config = dict(
    encoder_arch='convnext',
    train_examples=90422,
    horizontal_flip=True,
    cutout=0.4,
    encoder_activation='relu',
    encoder_mlp_ratio=4,
    decoder_norm_position='pre',
    decoder_mlp_ratio=2,
    decoder_head_dim=16,
    decoder_fused_qkv=True,
    decoder_bias='all',
    decoder_parallel_block=False,
    decoder_tie_embeddings=True,
    residual_init='none',
    warmup_steps=420,
)
Rows from block 11 of the image encoder of a small image captioner, named by matrix and row number. Rows with one number belong to one neuron. Each number is 500 + 50 x the weight over its row's rms, rounded and kept within 0 to 999. All counts start at 0. Numbers have three digits each.
Before each neuron's rows are labels from the 100 images, of 14976, where the neuron reaches its highest value: "patch colour" is the nearest of a few named colours to the mean colour under the peak. Only what is clearly more common there than usual is listed. The data: photos of plants and fungi (iNaturalist). In brackets: how many of the 100.
# fc1: MLP up (encoder.blocks.11.mlp.fc1.weight, 1536x384), inputs 192-287
# fc2: MLP down (encoder.blocks.11.mlp.fc2.weight, 384x1536, transposed), outputs 192-287

patch colour: white (35)
fc1.727:445457540500498500497517500480501500486508503586501348451506500500500502449501412494443468575500531500500500512482500500512500504500502502500500499475501427500500461497499320509500453500499500500500501499503512545541500537423560556473579411500500500548500418500501506500500502533500540300
fc2.727:474501501542499500497673485521536727505501495472502489501510529475514649511500496500504496480506500496543501391484500527494500491501503494502523499514498332498500542498500409500499502498496483493499503499504500500500506594813548499513492497500500500503516500500485479499500500499500508585

patch colour: pink (31)
fc1.31:496492501500500500500501499501496497484500500653443513486518499501501514499503513048496507514503504501485500500500500495500500502500478499500500498490500500499500500500500473466501500500500500494500500500498502500500500503501487500500500498463500500318478499465500483510500503165500500500
fc2.31:500500500501502499500500503497498497500500500501500499500499500500500501500500500500500500500499500500500500502500500500499500500502496501500500500500502500500500500500500500500496507500499500501500501500500499504500500500500506500496500500500499500500500500500503500500500500497500500500

patch colour: green (25)
fc1.203:499472498497500501498852500520500499569474500496500390497500500500500441498507467521503504511501501498574499665496500503722500499500490513500500497498510498502488510500498494508500477500490499500500500501498491504500500513611493280503501500502500498506505498494500710504500508515500495505
fc2.203:492495500491501547500495501506496493493498493487475504446494500506497562501500511500501499479503503498500501503501500500509498505498492528499507497501504502497500498502502501495505707502495485504502493508499489497502500482498489504429497500503499494514504500495499492500500501609499484500

patch colour: white (60)
fc1.466:498496560506504501499692500504500501498498500444502497355504500500502493499495494638484502543500574500500500513497500497510500514501476503500500499504500500499499500500463484537500500500500499500500488501501504501500500501501448618497500499517500499501489317500500500500500465499500500497
fc2.466:549504499505496500500413500499504513499471503522506490504503499499502478500500487500513497510493469490498502499500500501500500500498506471500486503500500491502500481497503488499495502498499494499501500465494533503501502496509501301501499500509500502500500500500499506499500499476500497502

patch colour: brown (60)
fc1.457:589480505556537517449600505397494512582437519412420411426583500499505478491508475428500500713549615433520498612413497486491500461527377610500513519416573480548558513502405429563511501502457506535500512458542518535503500487500441440429617518521497502509626543469500484518499574447505458582
fc2.457:509455465501449431514476449552621457464381465541525420611450513474469538501498478524511515395490546383560429435445511482511456526501487501492497498622470512545501405474508524475471507502419474516500499479425428559538505495519421459492479512499502537395496506563438551500491537483487610491

patch colour: cyan (51)
fc1.641:527492497500500500500712500500500500500500500500500501497493500500500493501500495503475500640500500497499500500500500500500500500500488500500500500819500271500500526500500489500500477500500500500500500500500498500500500500499487503500502501500500499502500500500500500500500573377500500563
fc2.641:500503500496499438500500497488503423533395500563496503522450500500501185500500500500501501564500481498502500525500500501341500500499491499499500501502497493500501497497513514500536489500500500500500501500506493483500503551526550453491501500500500499511499500500500501500500508500500444501

patch colour: pink (29)
fc1.559:457554491534551521400586551468487466401500506494562501412573500495543426580399484655490487534543562360580470506524407566524496517523457568453558508488544499475495536478545492583514501503446582493500595438535489469413498498476455496518498423616520527509520494476506506487479420470525480539
fc2.559:488502494531523511484476506508574532376506502469479472503510567575573502537467489511537473534473487455462483466485454490500404510540476505480493503524410455512495515424484466466457508507424460529493507377508468504560516462522587530522375391498456518548553478491573475510548362506511515702

patch colour: cyan (63)
fc1.42:604500496498555501450505500501500500498496500506611500498499500500502497509500326735500500596500500498513500503499500501501500476492503500500500498497501499500497500500499499672500498500494501498500500499500500501500500500501499500502502500517500499507498500425501590501500519459500502501
fc2.42:497489498489501435501503492000505466500498483483481448519489498500499341502499490505495547533498493489486499528499500515476500500497511492505504499420505528503499499507505500497469427496510497504500503514488491507503501492507478499495516501506499500503504499497489500499499496512501509482

patch colour: pink (38)
fc1.534:605490486521496507559511497480490490459432531648484493416478500505512503497488625515412533579567575541512500525526499461495500487493472568495500510499498248415431520480510484517501486501515576495500509497495456507478500447524494539591521416480500570469555496481488533514499510481500474515
fc2.534:522511520566485405414509537482577491609513474439436418500471453480484533494478464533515576515511472460495473546547496494474529555534318543498504455580464497503514453507570549507524546466425501506480514521571444549550554453466621445449495453440463404500518481455386469549482453498497406510

patch colour: cyan (26)
fc1.483:499274500500537503488508506442498500669525524534500397407870500500517500459448355717495482580500527500497498505464502501502500495498498510507500415509551489595502495500503499503366429500497412500500498501537500480499500503494473500417530511503500502497493496518505499500500494544507497501
fc2.483:501490488495494484491344507515496628565494471342512498510476481507510523497498516499535500504503495490502504497499515500491519506457503465500497506563501457499500501500502502497550556474468510477559497490555499511503520501462500520491496499518498500454455500502497503491501500498501545470

patch colour: brown (61)
fc1.232:537444532539491517457539512566495511429497461407574460414548500491495419484536488511495485569545532488488495581527501428476500541498480546499504431560522513605438459508472343522469466500516454499500470481563561502475497632535387534499585489497501463503362404380500355501500507345504486416
fc2.232:491514505411547509475536500561516453472534497485574505465363539508517399493497520513548594480497544410502509481536500481546499475510393487501509572605495631525513506464364586535564421491575502502496527515532549501538450424441562623559567498529506473427471497571494492498522421528516563515

patch colour: brown (63)
fc1.593:496513500500441500536700371460469501485497500503504465487519500500474343524498492533501503583553504565540501549506491499504500498502340517501516438499492500495505499499499493495486497500491498509502500499498451500500499319505578502504496494488501502615397500461490459496503510335500503361
fc2.593:500500509674464492464493487208562385495547462471451528483531536498492592503496508470409501496541496506499497536497471500499494506504284631503502452477490521438510498500502499498506674504452495497491516546546502514503509494501487519502511514489493504500489491496460506505508502489418459493

patch colour: cyan (41); white (28)
fc1.628:730497500499544500479512503495500511530499500482512490490500500500503500424494325768494500617503501499513500501499499509504500501500499549500500619501501399501497539503495495627499483500499515500500500501489511503501500501502469501500535498535500501523501499482500571499500504488500498466
fc2.628:517481500491487395502485534251492520498500496495472502507512496502501000501498499499496600522498499502498500770497501521500497495501454484499497500488505517501499502496524496501524000499538497512498502507498499506499488486498558502478498502503497513501511498490493495500500516546488488488

patch colour: brown (72)
fc1.668:565415544595582506474594503425503522572493499509417508419583500500501465414455422558454428596544569485537497524424504465384501467554370522494509531526540429506476562486458370524494547501465584500502486477520521425517500497495444473548522452490500459477485433492510666520506504459500452355
fc2.668:507465500406510450476570456444480557497555409560520434533467500488488399489498412483473559405556540443485472443500500459472526436538524479517445557552482560520498544463480520544428491512512396477506533476474551551484399381527571496523554490508512586519509474496532487467503466603542552497

patch colour: grey (75)
fc1.106:569425486531562499410523495636488546449526513518453408429539500491515467422432388563469459534504568553571498504568477519479495461500511596495557583400542429558527506535428440465491455506396416471500413436543450478543492595481471596446499518583512478444510494521486440452506552433500427473
fc2.106:492447458566409512478455505474481368455492515519436486570555452445511553481531501586533503477479475563419505441462499513473601507445444482481541516486500496541472536590528469481533610396494618573573420488504533429473529443534457569453393502429493576505458452498382518478412445517521475496