{"model": "image captioner", "image_size": 64, "horizontal_flip": true, "vocab_size": 1482, "encoder_activation": "relu", "encoder_mlp_ratio": 4, "decoder_layers": 6, "decoder_activation": "relu", "decoder_head_dim": 16, "decoder_fused_qkv": true, "decoder_positions": "learned", "batch_size": 128, "epochs": 12.0}
Rows from block 11 of the image encoder of a small image captioner, named by matrix and row number. Rows with one number belong to one neuron. Each number is 128 + 24 x the weight over its row's rms, rounded and kept within 0 to 255. All counts start at 0.
After each neuron's rows are labels from the 100 images, of 14976, where the neuron reaches its highest value: "place" is the part of the image that holds the peak. Only what is clearly more common there than usual is listed. The data: photos of plants and fungi (iNaturalist).
# fc1: MLP up (encoder.blocks.11.mlp.fc1.weight, 1536x384), inputs 288-383
# fc2: MLP down (encoder.blocks.11.mlp.fc2.weight, 384x1536, transposed), outputs 288-383

fc1.659 [128  77 128 117 139 128 133 143 122 129 112 128 127 148 133 128 192 127 128 143 122 130 136 149 119 179 124  99 126 130 145 109 142 128 123 133 128 197 128 128 126 131 105  65 123 107  97 124 133 143 125 131 130 125 129 128 110 142 144 128 136 128 101 137 138 132 146 137 129 128 131 118 149 142 151 127 128 234  76 128 127 140 160 128 179 124 115  95 111 125 118  94 158 128 129 128]
fc2.659 [136 144 102 107 165 127  63 115 182 141 120 127 182 126 124 118 147 132 116 125 127 119 184 101 110 122 117  90 129 118  67 113 124 129 136 131 125 161 159 136 128 127 109  81 147 125 151 134 116 165 128  78 132 152 143 115 112 114 133 104 123 117 142 118 148 128 158 113 118 111 133 114 132 134 124 104  96 121  81 135 124 151 134 129 138 125 128 143 127 121 148 151  64 114 117 116]
place: bottom centre

fc1.721 [128 127 128 128 128 128 128 128 128 128 128 128 128 129 128 128 128 128 128 127 128 128 128 128 128 128 128 128 128 128 128 127 128 128 128 128 128 128 128 128 128 128 255 128 128 128 128 128 128 128 128 128 128 128 128 128 128 128 124 128 128 128 128 128 128 128 128 128 128 128 128 128 128 128 127 128 128 170 128 128 128 128 128 128 128 128 128 128 128 128 128 128 128 128 128 128]
fc2.721 [128 125 128 128 127 124 128 128 132 124 124 129 129 128 128 129 131 126 132 128 121 130 128 128 127 129 128 132 129 128 121 133 129 128 125 124 127 128 130 125 127 128 128 125 128 127 128 128 131 128 129 131 126 127 128 128 129 130 128 152 128 128  58 127 127 128 123 127 127 128 125 128 133 127 128 128 129 129 131 129 133 128 128 129 120 127 129 128 128 125 129 129 128 129 126 128]
place: bottom right

fc1.612 [128 129 126 128 132 124 129 114 134 128 130 129 129 128 128 128 128 126 129 125 113 128 128 127 165 128 128 123 127 127  96 128 128 129 128 120 133 129 117 129 153 128 135 128 128 124 128 128 128 129  94 128 115 142 127 128 128 128 128 156 128 129 127 128 127 128 128 143 128 130 128 167 125 151 128 139 140 215  73 129 128 160 121 128 128 128 182  90 128 124 158  73 147 128 124 128]
fc2.612 [127   0 128 128 124 125 130 129 124 132 123 126 121 128 116 127 128 128 127 129 126 128 128 128 128 128 125 129 129 128 128 127 128 126 129 126 128 126 128 130 128 128 128 124 128 130 128 126 126 128 128 128 129 130 129 235 128 128 128 128  99 130 127 128 128 128 126 128 128 135 128 128 128 127 130 171 128 127 127 128 128 129 124 129  21 128 128 128 128 129 127 128 103 128 128 128]
place: bottom right

fc1.765 [127  54 121  74 184 132 131 138  96 124  82 139 114  66 165 132 173 141 139 153 104 137 123 122 132 113 156 139 164 133 159  74  83 128 157 102 128 196 128 128 153  90  85  66  92 142 113 123 117 141 136 153  96 125 130 123 117 129 149 140 140 128 125 125 128 153 105 183 128 130  86 101  99 132  91 142 129 186 113 125 126 187 143 129 191 161 110 101 100 116 131 112 174 125 127 128]
fc2.765 [138 132 144 115 173 127 103 115 167 119 150 104  90 110 114 110 156 116 102 155 160 109 163 171 146 129 123 101 160 106 166 134 134 112 188 135 118 113 112 132 131 134  55  96 142 165 127  99 145 111 117 107 147 128 112 146 124 155 128 136 104 150 131 154 147 136 133 111 161 102 131 105 125 154 102 128 159 166 100 119  74  80 161 139 133 115 134 115 102 158 138 185  94 113 119 132]
place: top right; bottom right

fc1.490 [122  82 126 138 134 147 134 140 106 129 175 139 121 134 192 119 121 128 124 163 148 145  97  93 131 118 117 165  98 128 104  57 114 125 131 146 130 128 139 129 138 158  65  92 159 136 135 139 135 165 129 121 142 132 126 130 121 118  87 138 111 126  82 131 129 109 138 152 125 124 121 115 117 107 157 144 125 127 100 130 128  69 132 129 165 143 127 132 142 142 179 137 129 131 117 127]
fc2.490 [129 128 115 118 114 165  55 143 112 116 132 136 119 124 109 122 129 116 108 139 121 142 157 118 130 124 129 123 127 146 130 161 128 105 133 151 130 142 105 123 113 121 120  38 130 142 130 129 136 121 134 135 129 118 123 182 105 130 131 135 137 133  59 132  90 138  45 168 113 126 194 162 120 123 124 200 134  57 125 137 140 152 140 122 126 122 133 137 148 126  70  75  92 168 147 132]
place: top right

fc1.544 [127 120 128  91 149 125 128 175 158 144 134 128 128 115 144 132 138 128 128  42 121 128 126 192 129 155 156 152 127 128  87  91  71 128 122 109 128 181 128 128 127 127 115 140 106  87 131 125  91 130 127 151  84 116 128 128 124 122  96 134 129 128 124 132 106 126  88 130 128 139 130  93 189 127 150 109 129  98 137 129 128  77 126 127 191 134 139  83 109 131 129 126 125 119 128 128]
fc2.544 [129  82 112 139 129 128 103 136 128 128 124 128  94 135 124 126 106 126 136  67 173 158 168 128 128 114 123 156 104 179 162 126 134 134 129  91 128  79 152 127 129 124 175  79 128 125 128 128 130 127 130 124 128 127 139 136  59 128 134 136  67 143 129 170 136 128 129 127 128  99 126  97 128 128 110 129 128 128 127 130 158 127 117 129 127 131 128 128 128 128 129 102 120 122 105 128]
place: bottom centre

fc1.329 [129 129 132 131 134 129 103 112 138 141 119 117 128 134 127 133 128 128  93 146  84 125 130  41 134 174 233 115 123 134 131 133 127 125 124 147 128 101 129 128 127 127 101 128 138 135 141 128 129 131 136 128 136  72 151 128 128 126 127 142 126 130 130 112 121 128 138 116 127 134 116 145 128 126 158 132 132 119 137 157 126 122 117 122 128 121 126 142 125 125 128 125 127 125 131 130]
fc2.329 [128 119 131 125 115 124 130 121 128 132 125 126 129 127 131 126 139 124 127 128 125 126 124 119 129 128 117 130 130 124 123 114 129 138 126 122 131 142 131 129 129 123 128 128 129 125 128 131 129 125 128 144 127 129 132 124 129 129 128 130 131 126 129 123 118 128  78 128 129 123 132 142 130 130 135 134 129 128 127 127 126 128 125 127 122 127 127 128 128 127 127 126 128 127 127 130]
place: middle right; top right

fc1.487 [129 117  90  97 135  99 141 115  96 128 181 112 134 127 147 128 126 149 154 120 116 158 109 128 169 125 122 134 108 128 131  85  89 127 117  98 130 137 128 122 147 158 126  96 150 129  42 125 123 154 109 140 114 127 117 128 109 124 128 129 162 129 125 118 112 178 143 168 119 126 107  91 128  81 121 130 127 129 116 129 123 176 179 150 163 142 133 179 141 111 135 139 132 104 128 128]
fc2.487 [129 101 130 123 141 128 128 127 126 130 129  43  95  47 117  65 146 127 108 129 127 114 129 113 124 121 128 158 128 125 130 115 124 130  92 128 131 129 126 129 187 123 131 130 169 130 128 123  81 127 128 119 126 129 116 137 127 127 125 184 108 128 147 129 108 138 135 132 128 129 188 134 122 168 193 128 128 130 131 129 117 136 128 130 158 128 138 128 165 130 128 127 130 127 161 129]
place: top right; bottom right

fc1.571 [128 124 128 128 128 128 128 128 128 128 127 128 128 128 128 128 128 128 128 128 128 128 128 128 128 127 129 128 128 128 117 127 100 128 127 128 128 135 128 128 129 128  16 128 127 127 162 128 128 129 128 128 126 135 128 128 128 128 128 128 128 128 128 130 128 129 121 130 128 128 128 120 124 125 128 128 128 158 128 128 128 129 128 128 129 128 128  81 128 128 128 128 128 128 128 128]
fc2.571 [130 128 128 125 133 126 126 125 140 133 126 126 128 125 129 103 255 130  98 150 120 126 126 150 128 132 126  48 146 124 141 134 128 126 144 130 127  96 123 122 128 121   0  76 143 152 126 117 137 126 110 126 135 125 129 129 119 127 136 184  95 130 135 130 123 131 126 133 132 127 134 115 166 148 140 131 145 236 116 113  71 109 195 128 128 131 128 105 136 132 154 147 121 127 128 128]
place: top right

fc1.197 [132 115 158 136 141 121  82 129 116  89  95 127 171  82 125 134 129  93 147  90 109 124 119 178 107 113 130 137 129 137 128 133 131 128 163 167 128 162 125 128 126 124  65 125 119 125 127 123 105 106 142 132 124 124 137 174 125 112 126 144  93 129 196 143 122 128 120 130 133 130 132  92 171 115 129 135 128  59 122 121 146 103 143 126 157 122 118 139 131 128  75 132 119 159 133 130]
fc2.197 [105  45 119 157 113  66 155 129 131 129 118 119 119 128 120 173 135 144 130 134 141 113 112 185 127  93 148 121 166  72 194 126 165 145 159  85 134  89 118 119 125 101 135 122 135 125 125 152 149 108 124 178 114 133 109 138 130 139 166 122  84 124 129 126 116 133 129 127  82 163 121 153 151 130  78 130 153 138 120 131 130 109 127 147  59 127 120 135 125 136 135 134 135 130 130 132]
place: bottom right

fc1.581 [112  75 122 168 152 128 122 108 126 122 125 129 130 104 161 131 158 164 127 146 123 128  89 121 137 113  59 141 132 127 146  63  51 128 106 126 128 136 135 128 129 145 200  59 125 179 109 131 126 154 137 139 113 155 130 128  96 130 125 190 128 128 127  97 122 125 126 125 128 128 121  87  64 134  95 111 128 157  62 126 116 168 134 111 172 168 122 157 120 126 163 121 145 103 127 128]
fc2.581 [129 134 135 124 147 130 116 148 166 107 135  96 135 121 155 141 133 119 117 128 138 107  92 122 131  82 163  89 117 112  94 214 130 135 125 157 104 156 186 128 129 138 156 176 127  49 140  99  77 107 117 120 117 123 123 109 117 137 129  91 133 101 141  77 126 123 133 127 137 126 112 129 131  88 101  74 130 128 113 103  77 132 100 114 131 136 154 176 113 134 127 172 125 205 134 107]
place: top right

fc1.483 [127 126 137 132 159 141 128 165 129 125 128 128 135 127 133 128 130 128 128 116 128 126 104 119 132 126 128 126 105 128 134  70 121 128 128 130 128 136 127 128 129 126 128 124 129 126 127 127 128 128 129 128 119  58 125 128 124 186 129 134 128 128  82 127 127 122 128 169 126 128 128  92 124 127 128 129 148 128 118 127 132 128 100 127 130 129 127 131 128 131 128 116 133 128 128 128]
fc2.483 [126 122  93  95 123 128 128 124 182 128  86 128 255 123 121 134 120 127 128 136 115 128 129 126 135 107 104 124 131 116  97  99 128 117 126 130 136 111 112 128 142 126 138 124 128 222 127 139 126 119 131 129 134 126 128 155 133 131  77 135 122 158   0 128 126 130 116 173 120 147 119 123 128 127 124 129 108 127 127 130 157 184 180 130 128 128 130 128 120 131 128 128 122 126 129 128]
place: top right

fc1.591 [126 116 128 127 146 129  77 176 127 127 127 128 128 132 131 129 137 139 134 129 108 135 127 131 126 115 125  49 110 132  43 126   0 128 127 124 128 153 127 128 129 128 130 128 126 104 130 126 112 137 127 128 123 146 127 128 127 132 126 182 129 128 128 126 129 129 105 133 128 128 140  84 118 100 126 122 128 255 119 128 129  67 150 128 147 128 134 113 131 121 131 125 217 125 128 128]
fc2.591 [127  98 121 118 147 116 128 155 117 134 122 128 153 139 132 130 121 123 131 127 136 128 131 118 123 128 140 109 107 129 161 125 122 178 121 120 129 114 117 125 129 132 113  55 130 153 131 131 129 116 115 125 128 133 134 133 110 123 145 201 116 138  46 131 120 132 139 142 126 129 126  84 139 130 150 119 134 136 121 120 186 108 121 127  13 134 118 125 130 121 132 100 112 128 128 116]
place: bottom left

fc1.101 [128   0 128 128 129 128 128 128 125 128 110 128 128 128 144 128 128 128 128 255 128 128 128 128 128 133 128 131 128 128 121 127 128 128 128 128 128 134 128 128 128 128  46 125 128 128 101 128 220 128 128 129 166 128 128 128 129 129 128 128 128 128 101 128 128 127 128 136 128 128 128 128 127 128 128 128 128 128 128 128 128 128 128 128 158 128 133 129 128 128 128 128 125 127 128 128]
fc2.101 [128 126 128 129 128 128  93 128 125 128 128 128 129 128 128 128 125 128 128 128 124 128 129 127 128 128 127 126 128 129 128 113 127 128 128 128 128 128 128 128 128 128 128 126 129 128 129 128 128 126 127 128 128 127 128 129 128 128 128 135 128 128 128 128 128 128 124 128 128 128 129 127 128 128 128 128 128 127 128 128 128 132 127 128 126 128 128 127 128 128 128 127 126 128 128 128]
place: top right

fc1.163 [128 128 138 127 131 128  81 117 129 128 126 123 127 128 128 128 207 128 127  93  85 128 128 129 126 130 174 130 128 120 178 128 128 126 128 127 128 129 119 132 127 128 126 126 165 129 128 128 125 127 128 128 138 121 125 128 128 158 130 113 128 135 128 113 129 124 129 128 126 130 128 125 128 145 127  94 129 128 211 115 128 108 132 123 128 124 126 130 127 193 128 120 120 126 152 127]
fc2.163 [104  84 130 119  60 128 123 126 104 128 131 135 137 134 127 130 126 127 131 133 131 127 126 128 129 128 128 134 130 129 130  57 215 152 126 125 130 126 145 121 129 128 137 191 125 112 124 128 125 131 129 131 129 128 130 132 129 193 168  92 122 136 128 126 114 132 126 136 128 137  80 255 128 124 129 135 128 130 132 129 133 125  54 128 113  25 130 192 128  99 125 128 129 127 129  75]
place: centre

fc1.213 [126 128 133 124 241 128 139 186 128 124 128 123 148 129 128 130 232 129 130 108 132 128 127 122 128  55 134 120 128 129 135 118 128 128 120 128 128 135 129 128 132 128 144 128 128 127 128 127 128 128 127 129 127 135 127 128 128 129 128 115 128 128 129 131 124 131 127 130 128 128 126 118 130 127  48 134 135 213  58 128 131 118 154 128 128 128 129  98 151 130 128 128 137 129 129 128]
fc2.213 [107   0 122 127 131 123 133 127 118 131 127 126 135 123 129 128  63 130 128 111  94 127 128 119 125 132 105 255 130 124 122   0 128 118 124 125 129 136  91 128 130 122 157 127 125 121 133 132 134 128 127 128 137  98 129 127 127 122 127 127 128 121 134 127 125 133 168 228 113 136 129 104 127 130 166 131 110 130 178 131 124 129 133 128   0 115 140 125 128 129 128 146 131 124 128 130]
place: bottom left; bottom right

fc1.451 [126  80 127 106 123 127  93 148  52 118 141 128 129  83 132 131 120 137 128 105 101 133 112 147 132 127 130 115 128 132 165  94 102 128 129 134 128 128 135 128 126 138 119  49 123 150  65 119  78 176 129 146 145 105 128 127 136 115 143 125 128 128 102 154 131 128  76 132 128 128 128  95 198 134 118 123 127 109  97 131 129 119 131 124 188 138 149 137 152 129 125 151 147 127 132 128]
fc2.451 [154 155 133 128 105 130 127 142 112 139 119 113 111 129 129 122  86 132 112  83 112 131 171 118 145 179  89 151 150 148 124 145 154 133 102 129 135 182 159 139 103 127 154 154 150  82 146 123 111 117 153 137 118 171 132 106 120 128 144 137 188  55 112 125 142 111 129 112 130  98 125  88 154 128 108 120 141 154 134 118 128 118 105 125 133 149 121 141  71 130 160 130 128 101 111 135]
place: bottom centre

fc1.641 [128 123 128 128 128 128 128 128 120 128 127 128 128  90 128 128 128 128 128 129 128 128 128 128 128 130 124 131 128 128 255 124 126 128 128 127 128 129 128 128 128 128 143 115 128 128 127 128 130 127 128 128 128 128 128 128 128 127 128 128 128 128 128 128 128 139 128 130 128 128 128 128 128 128 128 128 128  55 124 128 128 128 128 128 147 128 128 129 128 128 128 129 129 128 128 128]
fc2.641 [128 127 128 128 136 128 126 129 132 128 127 128 126 128 127 128 129 128 128 187 110 128 127 128 128 128 136 134 132 130 125 157 128 128 128 128 128 129 130 128 128 129 124 124 128 128 128 128 128 127 128 128 128 128 128 128 134 128   0 133 126 129 128 128 128 128 120 130 128 128 128 128 128 128 122 128 127 128 128 128 128 146 131 128 128 128 128 129 128 128 128 130 127 128 128 128]
place: top right

fc1.333 [134  92 125 140 108 134 138 155 108 134 162 107 158  81 123 121  86 144 121 134  84 122  98 124 116 124 124 125 111 138 104  60 144 124 196  90 128 131 127 121 131  73 174 124 103 168 106 134 118 108 162 128 128 120 126 115 118 100 143  81 109 129 120 146 130 172 109  77 125 127 125 101 166 136 107 144 127  91 125 130 121 146 108 137 155 152 137 167 129 144 123 146 153 143 126 128]
fc2.333 [136 115  74 126 133 128 126 118 101 123  98 128 135 127 118  91 115 111 116 155 138 121 131 160 110 129  90 130 143 123 138  92 148 128 110 128 128  55 123 114 136 117 129  90 137 150 108 129 114 140 132 157 129 131 135 217 112 150 117 105 110 204  96 165  91 126 130 140 144 132 134 158 142 134 138 127 121 106 156 125 136 135 182 152 118 124 152 121 154 141 163 114 141  57 112 121]
place: middle right; bottom right

fc1.555 [131 100 160  89 189 131 117 127 127  97 128 128 140 130 155 130 148 135 128 151 128 128  85  99 154 161 135 128  95 134 102  90  86 128 124 133 128 169 129 128 128 128 134  56 144  99 102 145 129 169 146 151 128 114 128 133 102 176 107 108 132 128 120 128 123 113 121 163 126 120 125 110 175 140 145 113 128 136 109 113 128 122  59 127 131 134 133 106 126 130 128 128 177 128 135 128]
fc2.555 [129 126 129 136 121 130  96  85 136 128 133 128 130 122 129 141 132 135 145 135 160 112 138 106 125 129  84 120 161 124 133 210 127 129 159 145 118 119 137 127 108 129 153 157  89 134 125 144  93 116 131 128 118 102 121  89 127 162 128 136 132 110 129 124 105 148 110 187 128 115 125 190 104 140 128 127 138 168 126 127 126 124 168 129  81 118 161 174 123 126 121 208 125  78 129 128]
place: bottom centre

fc1.148 [128  58 128 127 128 128 130 129 177 128 128 128 128 131 129 128 149 128 128 130 127 128 128 120 128 126 236 132 130 126 102 117 127 128 129 128 128 255 128 128 128 128  99 115 125 126 129 128 132 130 128 128 126 113 128 128 128 139 127 121 128 128 106 128 128 141 128 142 128 128 130 128 118 128 125 128 128 124 130 128 128 127 135 128 218 128 128 121 128 128 128 114 145 128 128 128]
fc2.148 [130 124 129 121 134 126  43 193 170 126 129 128 120 124 130 132 129 129 146 127 144 135 180 117 134 129 131 113 141 127 205 134 128 130 137 126 127 125 106 133 128 128 127 100 127 144 126 127 126 122 127 118 128 119 121 122 133 130 151 163 122 122 153 126 131 128 125  68 128 128 119 113 125 131 120 118 129 134 119 125 126 107 170 133 123 128 126 123 118 131 128 214  62 130 128 130]
place: top right